A small sound classifier, trained from scratch.
Model: arch pvt, norm layernorm, patch size [4, 4], widths [64, 128, 256].
Training: adamw at rate 0.0017, 9100 steps, held-out accuracy 98%.
Data: trained on read English sentences (LibriTTS-R), 149.1 epochs.
Rows from block 3, named by matrix and row number. Rows with one number belong to one neuron. Each number is 50 + 12 x the weight over its row's rms, rounded and kept within 0 to 99. All counts start at 0. After the name is the row's rms in percent of the matrix's.
# fc1: MLP up (model.blocks.3.mlp.fc1.weight, 384x128), inputs 64-127
# fc2: MLP down (model.blocks.3.mlp.fc2.weight, 128x384, transposed), outputs 64-127
fc1.91 042:22 47 42 71 41 21 70 69 50 42 50 54 49 41 50 41 50 64 50 47 50 50 50 50 61 53 59 50 71 65 50 47 50 50 50 36 50 42 55 72 66 50 50 63 42 39 50 77 50 53 74 48 13 71 68 50 50 47 50 50 50 49 50 51
fc1.92 020:50 50 50 50 50 50 50 00 50 36 50 34 50 36 59 21 77 56 50 50 50 50 54 50 37 34 55 50 53 45 50 50 45 50 50 50 33 45 63 50 89 50 50 50 50 50 50 55 50 50 50 50 50 44 50 29 50 35 50 50 75 50 50 50
fc1.93 044:50 56 50 50 50 50 50 50 27 29 40 47 29 50 70 50 73 50 58 92 45 50 50 50 50 64 50 51 31 45 64 50 43 64 70 38 37 38 67 69 36 44 73 70 53 50 50 20 50 50 26 50 75 50 50 50 65 35 50 41 64 50 55 62
fc1.94 050:32 50 50 50 44 50 66 50 50 50 50 50 50 28 28 24 50 62 36 39 50 50 62 50 50 42 59 35 50 63 50 50 50 50 38 50 50 43 50 46 99 50 50 50 50 50 50 76 55 78 59 39 49 50 59 30 18 50 50 50 58 40 51 50
fc1.96 021:50 50 50 50 50 33 50 69 50 50 50 38 60 84 50 50 50 50 50 50 32 50 44 50 57 50 50 65 50 50 50 72 50 50 50 41 50 36 56 99 00 50 75 50 69 50 50 50 43 50 44 50 55 50 50 63 83 58 37 50 50 50 65 50
fc1.97 276:45 37 54 50 70 37 50 74 81 50 50 70 35 50 62 35 45 44 51 40 41 39 33 57 38 55 57 49 51 43 50 72 36 50 25 47 54 37 40 50 50 40 67 50 67 62 50 75 73 46 62 35 50 38 51 59 44 51 56 65 59 50 62 65
fc1.98 046:35 50 50 50 44 50 50 33 50 56 50 50 59 12 50 50 50 50 49 28 50 50 62 50 49 50 50 27 51 91 50 50 50 52 53 50 50 50 46 50 83 50 23 50 50 50 50 69 31 50 65 50 15 50 50 51 32 57 50 56 47 50 50 50
fc1.99 051:48 48 21 50 42 24 65 77 62 34 50 50 50 57 50 35 55 50 44 63 50 64 36 50 54 50 50 56 64 50 50 50 50 50 50 50 50 50 50 84 53 50 46 50 49 50 54 50 75 55 36 50 85 46 50 56 53 56 41 50 50 35 50 50
fc1.100 210:50 51 50 50 73 39 50 50 79 51 44 53 50 27 54 34 50 50 50 35 62 50 41 58 36 50 50 52 55 48 50 69 34 37 17 41 54 39 50 50 50 28 50 50 65 63 50 65 50 50 73 38 26 30 50 62 32 49 50 58 50 50 59 61
fc1.101 018:42 31 50 50 50 50 50 64 50 72 57 53 21 35 38 50 50 50 66 15 50 35 46 54 48 50 31 50 50 39 50 50 91 25 50 65 46 50 50 50 50 50 50 35 50 50 40 50 38 49 50 50 38 50 64 50 33 50 50 50 72 50 50 50
fc1.102 025:50 54 74 50 50 50 50 25 50 53 50 50 50 50 50 54 60 33 50 44 50 50 52 50 58 50 50 50 50 50 33 50 50 09 50 50 50 50 50 35 50 41 50 55 58 50 50 50 50 47 59 50 28 50 50 35 46 50 59 50 60 42 33 42
fc1.103 240:29 53 50 76 42 56 64 40 45 50 43 52 50 17 50 38 62 62 59 43 50 62 67 50 48 50 50 58 57 50 50 65 50 27 50 44 40 42 61 62 75 60 55 50 45 44 50 50 39 60 79 35 23 50 68 38 43 31 52 50 60 32 50 57
fc1.104 031:50 46 50 50 50 50 50 35 50 50 50 50 50 30 50 50 50 50 50 16 50 50 64 50 50 50 30 50 50 60 50 90 50 00 50 50 53 50 52 50 50 50 50 50 50 50 50 50 68 50 50 50 24 50 50 50 50 50 50 50 50 50 50 50
fc1.105 123:57 54 65 62 40 39 29 50 42 39 60 50 65 57 66 68 55 60 34 64 58 60 40 31 50 43 50 60 56 50 50 50 34 50 66 32 55 31 44 42 41 39 50 47 69 36 50 34 24 50 38 75 50 62 42 63 44 50 50 62 61 66 35 45
fc1.106 041:50 50 50 50 63 67 50 50 56 50 50 50 50 44 50 50 50 28 77 13 50 33 48 67 50 66 27 50 40 50 50 66 50 50 50 85 60 70 50 21 57 44 50 40 50 50 50 72 50 50 67 50 50 50 60 50 52 50 50 50 32 50 50 50
fc1.107 239:67 55 65 49 53 38 21 61 59 50 55 65 64 50 64 62 68 67 33 50 42 55 32 36 41 39 59 51 50 50 43 65 21 59 56 39 52 19 33 35 49 45 60 50 82 45 57 46 54 39 45 58 54 54 38 68 40 50 54 64 66 57 43 56
fc1.108 018:55 33 44 50 50 50 29 50 50 50 50 50 60 50 36 54 50 20 31 50 74 50 50 50 70 65 27 61 50 50 51 34 32 50 50 50 50 90 48 50 50 50 50 38 61 50 50 66 50 50 50 50 50 50 52 50 50 50 50 50 30 50 50 50
fc1.109 031:41 55 50 84 50 50 50 87 50 50 50 44 50 50 50 50 50 50 50 39 50 50 39 50 39 40 50 83 46 43 50 50 39 38 32 50 50 43 44 50 08 50 56 50 60 38 50 50 50 50 70 20 50 50 50 50 50 50 50 51 50 30 50 50
fc1.110 060:26 50 50 62 50 50 56 58 50 28 38 50 41 29 63 34 50 55 50 77 50 50 53 50 50 56 54 50 50 48 68 59 50 50 50 44 31 41 71 73 50 38 60 64 50 50 50 50 50 50 09 69 58 50 60 50 50 31 37 38 70 50 62 59
fc1.111 029:50 54 62 50 54 30 35 42 50 50 50 50 45 24 50 47 90 50 42 50 50 54 50 46 36 44 60 50 50 50 50 50 28 37 50 50 50 10 50 51 50 50 72 53 65 50 44 28 50 50 50 51 50 61 47 50 50 50 50 50 69 55 50 64
fc1.112 023:61 54 50 75 50 74 48 12 38 50 25 50 50 32 50 50 50 50 50 80 50 44 68 65 32 47 54 50 21 26 50 49 50 53 50 58 33 50 71 47 50 50 50 50 50 50 55 50 45 50 50 50 50 50 43 50 38 22 50 50 88 50 50 50
fc1.113 077:50 54 50 46 52 68 50 27 50 69 55 39 57 25 42 55 50 52 50 22 64 50 81 49 50 45 50 26 50 76 50 50 50 50 44 53 50 68 59 34 77 50 36 50 38 50 50 59 38 50 79 52 14 49 50 37 44 60 47 48 38 50 40 50
fc1.114 019:61 50 50 35 42 45 50 50 50 50 70 50 45 50 50 50 21 13 63 50 50 50 29 41 50 57 50 50 50 50 50 50 50 42 50 50 50 75 50 22 56 50 39 39 50 50 50 50 50 50 32 68 50 20 44 54 87 50 50 76 52 50 50 50
fc1.115 010:50 50 41 50 50 04 50 50 50 50 62 66 50 34 50 68 50 53 50 50 50 50 23 50 50 50 50 50 50 62 50 50 50 66 50 50 50 50 50 50 83 52 50 50 50 50 50 38 50 50 50 71 53 50 50 50 50 50 57 50 50 50 50 50
fc1.116 103:42 43 28 76 39 21 65 61 69 26 50 50 53 50 33 43 50 60 39 64 53 67 39 55 55 49 70 57 72 45 50 29 50 68 42 50 50 50 52 69 50 58 37 41 50 36 50 50 49 67 45 37 50 44 51 57 38 50 50 50 56 34 62 62
fc1.117 024:50 50 50 23 50 50 42 50 50 50 50 50 55 60 50 64 50 50 56 90 50 50 50 20 74 50 53 50 58 50 50 23 50 87 50 50 52 50 45 30 50 50 40 50 50 50 50 59 50 55 50 55 90 50 50 50 50 50 50 51 63 50 52 60
fc1.118 071:50 45 50 47 50 78 56 50 50 58 50 50 50 46 31 50 27 44 49 13 50 50 57 62 50 50 50 44 48 50 50 40 50 52 50 72 50 63 34 35 54 53 33 40 44 50 60 78 50 50 63 45 36 50 50 50 29 72 42 50 30 50 50 33
fc1.119 023:50 50 50 50 50 50 50 81 88 50 50 50 25 50 53 50 50 50 63 74 50 50 50 68 50 82 50 50 47 36 50 50 50 59 50 50 42 50 71 50 50 50 50 55 50 50 50 78 73 55 37 50 59 50 84 61 50 50 52 53 50 50 77 68
fc1.120 014:36 50 50 47 58 50 50 50 50 50 50 50 50 50 23 50 50 50 50 50 50 50 71 33 50 50 50 50 50 50 88 61 50 76 50 50 50 35 78 50 50 50 50 50 50 44 50 50 50 22 30 96 50 50 64 50 50 32 50 50 49 49 81 50
fc1.121 010:53 50 50 50 50 50 50 93 50 50 47 45 51 50 50 50 53 41 50 50 77 39 50 64 50 50 33 35 50 56 50 72 53 17 50 80 48 67 50 50 50 50 49 63 60 50 50 50 50 24 50 50 63 65 50 50 50 76 50 50 50 67 50 50
fc1.122 098:60 51 55 19 63 81 45 50 38 74 66 50 46 69 52 50 50 32 50 23 48 31 50 50 51 55 28 50 20 64 66 55 56 50 38 65 66 68 42 39 50 50 51 49 50 50 39 43 51 36 50 50 50 35 45 50 50 60 53 48 31 62 44 29
fc1.123 010:24 50 50 50 50 22 50 50 50 50 50 50 50 31 50 34 50 50 50 58 50 50 50 21 61 68 71 27 50 67 50 38 50 75 50 16 50 40 47 57 50 41 50 36 36 50 50 77 62 50 50 50 50 50 67 50 82 50 41 50 50 28 50 50
fc1.124 320:25 30 61 60 49 35 65 67 50 38 49 57 30 40 67 29 32 35 61 54 50 43 39 49 58 69 39 67 50 56 52 50 61 28 24 29 50 60 55 59 59 34 57 50 42 62 39 71 50 51 47 55 35 50 71 62 59 32 65 65 59 57 50 50
fc1.125 015:50 55 50 63 50 50 50 99 50 50 50 58 67 76 50 50 46 50 50 50 50 50 31 50 38 37 50 50 50 50 50 55 50 50 50 55 50 50 50 61 35 50 50 50 50 52 50 66 50 50 81 50 50 50 59 83 50 50 50 50 50 50 47 50
fc1.126 249:59 50 74 31 66 46 22 61 57 64 52 60 50 50 70 59 54 50 46 46 44 39 35 34 38 50 44 41 50 46 44 68 32 47 50 37 50 34 36 20 51 35 64 61 73 56 48 53 53 35 60 58 44 50 50 69 50 51 58 70 60 65 50 54
fc1.127 100:50 50 56 38 50 23 50 43 50 64 50 50 50 28 41 50 50 50 44 56 53 47 50 50 48 50 67 17 55 50 50 36 59 63 50 38 39 46 56 50 50 50 41 54 52 61 50 50 50 50 70 45 50 50 50 50 32 62 50 50 50 46 50 50
fc1.128 009:65 76 50 50 50 72 31 50 74 40 50 50 64 50 40 50 50 66 50 43 58 58 56 50 37 18 50 37 26 63 50 50 50 50 50 50 50 50 50 36 56 29 50 33 40 41 39 50 37 32 50 50 28 59 50 50 61 50 50 50 41 70 50 50
fc1.129 021:50 50 50 21 50 50 50 50 50 57 50 50 50 16 50 50 20 50 50 36 61 50 50 52 50 44 50 50 50 50 50 30 50 57 50 50 50 50 48 50 50 50 22 50 50 37 50 82 50 50 66 48 66 50 35 23 50 50 50 50 65 65 50 50
fc1.130 041:50 50 50 25 50 71 50 51 71 52 44 42 50 50 50 50 19 50 50 33 62 50 50 73 50 50 42 50 50 50 50 50 51 60 50 50 50 55 57 46 50 50 50 48 49 50 50 50 67 50 19 64 52 41 50 50 50 65 50 26 28 61 50 50
fc1.131 016:50 50 33 50 50 50 50 99 50 50 79 50 30 50 50 37 50 50 50 50 50 50 50 50 50 79 43 50 50 66 50 50 50 50 41 50 50 50 35 50 60 37 50 50 50 50 50 50 50 03 50 46 77 50 65 50 50 64 50 50 50 50 50 50
fc1.133 051:68 50 50 40 52 48 36 50 19 58 26 50 50 76 50 50 54 50 50 89 20 50 43 50 55 68 41 50 32 50 50 50 50 92 70 50 50 55 50 37 22 50 50 67 50 50 50 50 32 50 50 79 66 67 52 47 50 50 50 50 49 50 50 56
fc1.134 070:50 45 50 29 50 50 48 40 50 73 62 58 63 50 43 50 55 57 50 30 59 50 54 50 55 41 50 18 68 67 24 34 52 50 50 50 56 50 32 15 84 50 31 45 49 50 50 62 52 50 68 50 45 50 50 41 47 73 50 63 48 57 43 40
fc1.135 008:50 50 50 23 50 50 50 50 50 50 50 50 50 50 50 50 83 50 50 50 44 50 50 14 50 50 50 50 50 50 50 50 33 50 50 50 50 50 50 50 28 50 99 30 50 50 50 50 00 50 50 50 36 50 50 50 50 50 50 50 50 50 50 51
fc1.136 083:65 50 70 27 62 61 34 50 44 57 50 68 51 75 67 58 64 50 46 55 50 42 22 45 40 48 50 50 50 29 24 59 48 50 63 52 53 47 35 25 36 50 58 44 59 53 50 38 59 44 50 50 84 38 42 69 50 51 62 63 60 55 45 50
fc1.137 018:50 50 50 50 50 32 50 50 50 50 32 50 50 50 50 50 50 50 50 88 65 50 50 50 62 50 50 50 50 50 50 50 62 94 50 50 50 50 50 50 22 50 50 50 50 50 59 11 50 50 52 50 32 50 50 50 50 50 50 50 50 50 51 49
fc1.138 075:50 50 50 50 46 50 50 50 65 47 69 57 50 50 50 57 50 50 57 12 50 46 50 60 50 50 50 50 26 50 50 84 34 50 50 74 62 59 50 61 50 50 71 50 50 50 50 50 50 36 50 33 34 50 50 60 50 50 50 50 33 50 50 50
fc1.139 032:71 66 50 50 50 50 50 41 20 50 25 50 64 50 50 50 50 50 50 50 25 50 53 50 50 50 64 50 44 21 50 50 42 84 50 50 50 44 50 50 10 50 65 50 61 50 50 25 15 50 50 50 50 50 50 50 85 50 50 40 50 50 50 62
fc1.140 032:50 50 50 50 50 50 50 50 50 54 50 54 50 20 30 49 51 50 50 50 50 50 50 14 50 62 65 50 50 50 50 50 50 42 50 18 50 50 50 50 95 58 21 50 50 50 50 50 50 50 57 50 54 50 76 50 36 50 50 50 50 50 50 50
fc1.141 029:60 50 50 50 50 50 37 48 34 50 50 35 50 83 81 73 50 50 50 50 50 50 50 50 50 50 33 50 50 50 49 50 50 50 50 50 50 69 50 38 11 50 50 50 50 50 50 50 50 50 42 87 77 50 52 50 93 50 50 50 47 79 52 56
fc1.142 011:42 50 28 50 50 50 62 50 84 50 50 33 33 50 50 27 50 50 27 50 50 50 21 58 50 60 32 50 50 34 50 64 50 50 22 50 50 62 50 75 50 43 50 50 50 50 50 50 50 50 50 33 76 50 50 89 45 50 50 50 50 50 63 50
fc1.144 034:83 53 56 45 63 58 29 50 42 50 50 72 49 57 54 54 50 50 36 37 50 50 24 50 23 42 50 50 46 50 23 62 40 50 50 50 50 33 26 30 50 50 61 50 76 56 62 50 50 50 50 50 78 40 36 56 50 50 50 59 50 50 50 50
fc1.145 016:50 50 53 50 52 50 50 69 50 54 50 50 50 50 48 51 24 36 50 50 50 50 48 50 50 50 50 50 58 50 25 50 68 38 50 50 50 83 50 50 50 50 50 36 50 50 50 73 50 50 50 50 50 51 50 50 50 67 50 50 50 50 50 23
fc2.91 048:46 51 39 50 50 70 40 50 71 50 61 50 50 70 67 50 48 53 50 50 46 47 50 41 49 53 46 51 52 50 65 50 34 78 71 50 58 59 56 48 23 40 57 47 50 50 53 31 07 53 50 55 50 50 42 93 62 50 50 81 48 50 50 44
fc2.92 018:50 50 56 32 45 50 50 50 50 50 50 83 50 50 75 50 50 50 52 50 50 50 50 50 50 55 50 50 50 50 50 21 73 27 76 30 50 50 91 35 50 50 50 50 50 50 45 50 58 37 50 50 82 17 50 34 50 50 50 55 50 50 50 50
fc2.93 049:29 50 50 50 56 50 50 78 50 50 50 50 50 48 50 31 28 50 50 36 50 50 49 66 45 36 50 50 41 63 50 67 50 32 30 58 56 50 67 40 75 61 50 34 50 50 50 71 85 50 55 50 42 71 50 50 31 50 50 32 44 50 50 46
fc2.94 034:50 50 87 50 50 51 48 50 50 50 50 50 50 50 50 50 43 39 50 50 50 50 50 28 72 50 50 30 50 94 50 43 50 19 50 28 50 56 50 50 77 50 59 50 58 50 29 74 50 50 50 50 50 50 50 30 42 50 50 64 34 50 50 50
fc2.96 021:50 53 37 50 50 50 50 50 50 50 50 50 50 50 65 50 64 48 65 50 50 50 50 50 50 50 50 61 39 11 50 42 50 50 50 62 50 50 46 49 33 41 50 52 50 50 50 26 05 50 50 44 50 10 50 61 50 52 50 58 50 50 50 50
fc2.97 237:36 50 29 69 41 57 50 67 64 30 33 50 41 50 53 50 41 50 50 76 37 52 41 53 50 63 59 66 74 34 50 47 46 73 50 34 30 45 54 50 47 38 52 66 46 40 50 76 50 67 38 65 49 49 50 50 51 33 48 57 71 50 61 58
fc2.98 060:54 39 50 50 41 70 50 33 50 49 50 50 50 74 64 50 64 44 47 50 41 50 31 50 50 52 50 71 48 33 50 54 64 50 50 60 50 50 47 57 12 50 50 53 39 50 55 20 36 50 43 50 66 50 38 64 73 43 71 58 50 50 55 50
fc2.99 066:50 50 50 50 50 50 59 62 30 47 45 67 45 50 48 50 83 50 66 50 52 52 50 63 42 61 50 50 35 25 50 75 50 35 50 50 50 46 33 50 50 79 50 22 50 57 45 50 70 41 58 16 70 40 54 35 60 43 51 31 50 33 50 50
fc2.100 205:48 47 49 50 59 43 59 41 78 56 50 39 52 49 40 50 28 44 45 35 61 50 50 50 51 50 50 41 58 73 50 40 50 39 09 36 71 50 50 50 54 33 36 49 50 50 58 67 45 50 74 50 29 15 52 53 50 61 50 62 26 51 55 50
fc2.101 029:50 50 50 50 52 70 50 56 50 50 50 50 76 50 63 50 53 50 49 25 50 50 41 50 57 65 50 50 46 15 50 52 50 53 65 50 50 77 45 50 50 50 50 36 34 50 59 46 33 36 99 35 50 50 52 61 50 50 50 68 50 39 58 50
fc2.102 034:50 50 50 50 50 50 52 60 50 44 50 63 50 50 50 42 76 36 52 35 50 50 50 59 50 50 50 58 36 14 50 64 50 19 54 50 43 49 29 50 50 78 52 26 41 51 43 43 71 36 55 30 50 20 49 49 50 50 50 24 50 32 49 55
fc2.103 212:50 26 50 50 38 21 70 54 50 42 50 49 32 50 50 50 50 35 50 67 47 50 50 36 72 68 50 50 61 61 47 32 62 54 50 27 50 50 51 60 57 58 45 50 31 54 39 55 71 53 26 49 82 53 57 45 64 53 50 51 54 50 69 57
fc2.104 025:50 18 58 50 50 50 50 50 50 50 50 59 50 50 50 50 50 50 50 50 50 50 50 50 50 50 50 50 44 99 50 50 50 50 11 50 50 50 50 50 50 50 50 50 50 50 50 50 50 61 76 78 53 50 50 50 50 50 50 50 19 50 50 50
fc2.105 128:36 44 50 56 50 50 48 52 50 44 48 63 41 48 76 46 50 50 50 59 48 50 30 50 50 58 50 64 50 50 35 78 38 50 68 41 42 45 56 54 53 32 69 64 46 51 36 35 54 50 40 68 43 78 56 71 71 37 62 70 59 52 51 57
fc2.106 055:50 53 46 50 56 45 50 50 50 50 50 50 39 31 50 50 47 50 50 50 60 50 64 50 50 54 50 50 50 70 50 56 50 50 63 50 59 35 50 50 52 50 50 50 50 50 37 25 50 50 23 63 50 98 50 50 59 50 61 20 44 59 50 50
fc2.107 255:36 38 58 64 39 33 57 40 50 34 46 67 38 44 76 40 63 55 48 68 65 61 29 54 63 59 57 67 61 48 30 58 47 32 52 28 42 44 60 63 50 44 56 57 50 45 43 25 70 56 36 47 50 71 61 50 63 36 66 66 62 42 58 62
fc2.108 024:50 49 32 50 50 78 50 50 50 50 50 50 50 50 41 50 50 50 50 56 35 50 27 50 50 50 50 50 50 50 76 50 50 73 50 50 50 50 50 50 50 50 50 50 54 50 50 50 26 49 81 45 00 50 64 50 72 50 34 50 50 50 50 50
fc2.109 023:50 50 39 48 50 50 50 50 21 51 50 50 50 53 50 50 50 33 50 50 50 60 62 50 82 50 50 61 55 55 50 50 50 47 84 35 61 78 50 50 77 50 50 50 50 67 50 50 76 50 48 50 50 54 50 32 50 50 50 57 50 50 50 50
fc2.110 073:50 50 55 50 55 46 50 68 59 48 50 61 50 66 58 50 50 50 50 28 57 50 50 50 49 29 52 61 31 65 58 50 50 28 40 60 58 50 68 50 50 70 61 50 50 50 40 32 87 50 66 50 49 45 35 46 45 50 55 50 44 42 55 55
fc2.111 048:47 50 43 65 50 51 50 92 52 50 50 50 46 57 48 60 52 46 50 50 24 50 50 21 52 47 46 50 43 66 70 50 50 77 35 47 75 50 50 50 34 50 50 50 73 43 50 68 12 50 50 50 19 50 51 66 48 50 50 50 50 53 41 50
fc2.112 026:64 43 80 33 48 30 42 50 44 50 50 68 50 50 50 50 45 20 42 50 50 50 50 15 61 50 64 39 74 50 52 25 50 50 71 32 50 50 59 50 44 80 50 50 50 50 50 66 87 50 20 50 66 68 50 44 24 50 56 65 50 50 50 50
fc2.113 089:50 66 41 50 55 50 53 50 71 50 50 41 50 50 37 50 50 57 56 50 50 50 81 50 49 43 50 38 42 59 72 44 42 31 53 50 50 50 61 39 92 50 34 52 47 50 48 64 50 53 71 50 36 52 59 33 50 50 17 32 50 50 39 45
fc2.114 022:50 50 50 50 50 50 50 50 55 50 77 61 50 50 79 50 50 48 50 50 79 50 18 61 50 50 43 46 42 50 50 68 41 50 28 50 50 69 50 50 60 50 57 71 50 50 50 35 50 50 50 50 07 71 50 62 75 58 55 65 50 48 59 36
fc2.115 010:50 50 50 60 50 12 50 99 50 50 50 50 50 50 50 50 50 50 50 50 50 50 51 50 50 50 50 50 50 50 50 50 50 50 50 50 50 41 33 33 50 28 50 50 50 58 50 50 36 50 50 50 50 35 50 50 56 50 50 50 50 50 50 50
fc2.116 114:50 50 51 50 50 50 50 50 81 54 61 36 62 50 50 62 19 45 39 50 50 42 50 32 51 50 39 41 62 70 58 36 50 64 49 41 67 55 61 50 50 15 41 72 57 42 50 65 31 50 50 75 41 50 46 64 40 59 50 78 36 70 50 43
fc2.117 024:50 48 62 49 76 29 50 50 50 50 50 50 50 50 50 50 50 36 50 50 50 50 50 50 50 30 50 50 50 81 50 50 50 11 50 31 50 23 50 50 44 36 50 50 50 50 50 50 50 50 50 50 50 50 50 50 32 50 50 59 50 78 50 49
fc2.118 083:47 50 50 50 44 50 50 74 50 44 50 54 50 35 46 51 31 50 49 38 50 50 73 50 56 50 50 50 42 76 64 50 50 50 50 41 69 50 59 52 68 50 50 50 50 50 45 82 50 43 61 59 18 84 50 46 50 52 49 40 50 52 46 39
fc2.119 030:59 50 50 50 50 50 37 37 50 50 50 50 28 00 50 48 50 50 50 50 50 50 56 50 50 74 50 50 50 56 50 50 50 64 50 50 50 50 47 50 46 50 50 73 71 50 50 50 40 50 50 36 69 90 50 50 50 50 50 50 50 50 53 50
fc2.120 018:50 50 50 50 30 23 50 50 45 50 50 29 74 50 65 50 64 96 50 50 50 50 50 50 50 50 50 38 41 29 58 50 50 50 13 64 50 21 50 50 50 50 50 50 50 50 56 50 50 24 50 50 49 50 50 50 32 68 62 23 41 50 50 50
fc2.121 014:50 50 50 50 40 50 50 48 50 50 50 36 50 50 26 83 43 50 50 96 50 39 50 50 53 57 50 50 48 50 54 50 50 50 52 50 50 28 50 50 50 50 55 50 71 50 12 67 50 55 50 50 21 50 50 50 50 50 26 50 50 50 50 50
fc2.122 111:50 58 69 39 56 50 45 62 65 56 69 56 50 34 57 50 30 42 55 50 50 42 50 37 50 58 39 38 38 77 61 50 36 58 42 43 73 56 50 48 38 22 50 52 50 46 48 50 40 35 56 72 23 86 50 65 50 50 51 62 38 64 50 42
fc2.123 009:54 66 50 50 32 50 50 50 50 57 35 50 50 58 50 50 50 30 50 50 50 50 50 50 50 72 50 49 50 50 50 50 50 50 74 50 50 50 50 50 50 50 32 50 50 39 27 36 50 50 80 33 50 00 27 50 50 50 57 50 57 50 50 63
fc2.124 303:58 67 41 50 58 51 59 50 50 66 63 38 56 56 23 62 52 50 57 32 56 50 66 51 56 48 41 40 36 72 68 39 50 56 50 69 70 62 45 50 49 56 43 50 50 45 36 37 49 38 68 32 37 50 49 31 50 61 35 32 28 50 44 38
fc2.125 014:50 50 50 50 50 52 50 26 50 50 50 50 50 32 50 50 41 50 50 50 50 50 84 50 47 50 50 50 50 50 50 46 50 50 99 50 42 50 67 50 50 50 78 50 39 50 50 16 50 50 50 50 50 50 77 50 50 50 50 85 50 40 50 50
fc2.126 251:52 45 61 50 56 23 54 39 50 50 57 74 41 44 50 50 69 47 50 48 65 52 38 52 54 50 53 50 50 60 36 61 43 32 50 47 60 47 34 50 46 61 57 38 55 50 38 20 95 41 50 22 60 64 54 40 50 50 68 50 50 44 50 50
fc2.127 099:50 65 08 47 45 90 50 29 50 50 39 31 54 50 50 53 50 56 62 50 28 45 78 65 50 50 54 50 50 32 69 32 53 82 50 50 33 50 50 50 47 75 51 54 35 50 51 50 31 48 50 38 63 36 50 32 52 50 34 18 50 40 47 46
fc2.128 011:50 50 50 63 50 72 53 77 50 66 50 50 70 54 50 51 50 55 52 50 50 65 50 58 50 50 50 50 50 52 50 50 36 46 43 50 50 50 50 43 75 50 18 44 34 50 50 50 50 50 50 50 50 99 50 73 50 56 50 50 50 50 32 50
fc2.129 018:50 50 50 50 50 50 59 50 50 50 50 50 56 50 50 50 50 50 50 50 64 50 50 50 50 50 50 50 50 50 50 24 19 72 35 50 50 50 50 50 50 50 50 77 34 50 50 50 62 37 18 50 17 50 50 50 50 50 50 50 50 50 08 20
fc2.130 040:50 50 50 50 50 68 43 66 50 50 50 47 50 38 50 50 44 50 69 50 70 50 54 69 44 47 45 59 28 50 60 74 50 23 26 50 54 50 50 50 62 50 50 50 50 50 50 59 24 42 50 50 15 50 50 50 48 50 50 45 50 42 50 50
fc2.131 017:70 50 83 50 50 39 50 50 77 50 50 84 50 50 58 50 50 50 50 50 50 50 75 50 64 50 50 52 50 50 50 08 63 50 50 50 50 50 50 50 50 50 50 46 50 50 36 50 50 50 03 50 50 50 50 50 50 50 95 38 50 65 50 69
fc2.133 055:50 50 37 51 50 67 50 50 73 50 50 62 56 34 50 63 68 50 52 50 50 39 50 68 15 50 50 50 63 15 43 73 32 74 42 50 50 55 20 50 15 50 50 50 55 50 66 50 39 50 50 26 51 52 50 77 50 50 50 50 50 43 56 50
fc2.134 072:56 50 57 50 50 50 50 57 50 50 50 50 81 49 43 40 56 50 50 15 50 50 41 50 50 18 58 50 68 50 49 50 50 28 48 50 50 50 50 33 62 50 50 50 50 27 75 53 76 67 71 50 55 50 50 50 50 50 37 50 50 31 40 47
fc2.135 011:50 50 19 50 50 50 50 50 73 50 50 50 50 50 50 50 50 50 50 50 50 50 50 50 50 50 50 50 50 50 50 50 74 50 50 50 50 50 50 50 50 50 50 50 50 50 19 50 23 50 50 50 50 50 50 18 50 50 50 50 50 56 50 89
fc2.136 097:39 50 43 50 50 74 50 67 73 50 50 40 50 50 56 46 30 53 44 50 42 44 50 50 50 53 47 50 50 50 61 57 50 77 60 51 50 55 62 56 46 33 50 78 51 39 56 64 21 54 50 71 48 50 50 82 55 50 41 69 46 52 57 50
fc2.137 017:52 50 50 50 50 50 50 81 29 50 45 50 50 74 24 50 50 25 50 60 50 50 50 50 50 50 50 45 50 50 50 49 50 11 50 50 50 41 50 50 50 50 50 50 50 50 50 50 50 50 50 68 50 39 50 40 50 80 50 50 50 50 50 50
fc2.138 070:50 50 74 50 39 61 50 32 50 50 50 50 44 23 65 50 50 50 50 50 50 50 50 67 25 50 50 50 47 50 50 50 50 48 50 66 16 50 37 58 22 76 51 55 50 50 50 24 49 50 50 50 50 73 42 50 45 31 56 19 50 50 50 50
fc2.139 035:50 50 50 50 50 65 50 50 50 50 50 75 50 50 50 50 67 50 50 34 50 33 50 41 50 50 50 50 62 18 54 42 32 83 42 50 50 50 50 59 50 62 71 36 50 50 50 68 50 56 50 16 65 58 34 50 50 51 50 74 50 50 50 50
fc2.140 036:50 50 55 50 58 50 38 53 50 50 50 77 50 47 50 50 63 50 50 35 67 50 50 50 50 50 50 44 50 50 50 64 53 50 50 40 50 50 20 51 60 50 50 50 50 50 50 57 50 50 50 50 55 50 50 79 50 50 50 50 49 26 50 50
fc2.141 031:50 50 64 50 50 50 50 50 33 56 50 45 50 80 50 18 50 55 50 50 50 50 91 45 83 50 50 50 50 50 28 47 45 18 50 50 50 50 50 50 87 50 50 50 50 50 34 50 50 50 50 54 63 50 50 50 50 50 50 50 50 50 50 50
fc2.142 015:50 50 50 50 55 39 50 43 08 50 50 52 32 50 38 32 50 50 53 50 50 50 50 68 50 55 62 50 50 38 58 63 71 50 24 50 50 50 50 50 50 60 50 40 36 50 50 84 59 31 50 50 51 50 50 50 50 10 50 16 50 50 50 50
fc2.144 054:55 50 66 50 50 29 50 50 60 50 50 72 44 50 50 53 38 47 50 47 73 52 50 72 50 47 56 50 50 50 32 72 50 40 20 50 58 50 37 46 50 52 50 39 50 50 55 45 99 36 43 34 69 50 50 42 50 57 60 36 46 40 50 50
fc2.145 018:35 50 39 43 52 50 50 77 50 50 50 50 38 33 46 50 50 50 50 67 50 50 46 50 54 50 48 43 50 87 50 50 38 69 58 50 68 23 50 37 50 50 50 50 74 50 20 50 50 50 50 72 16 81 50 50 50 50 47 43 50 61 50 39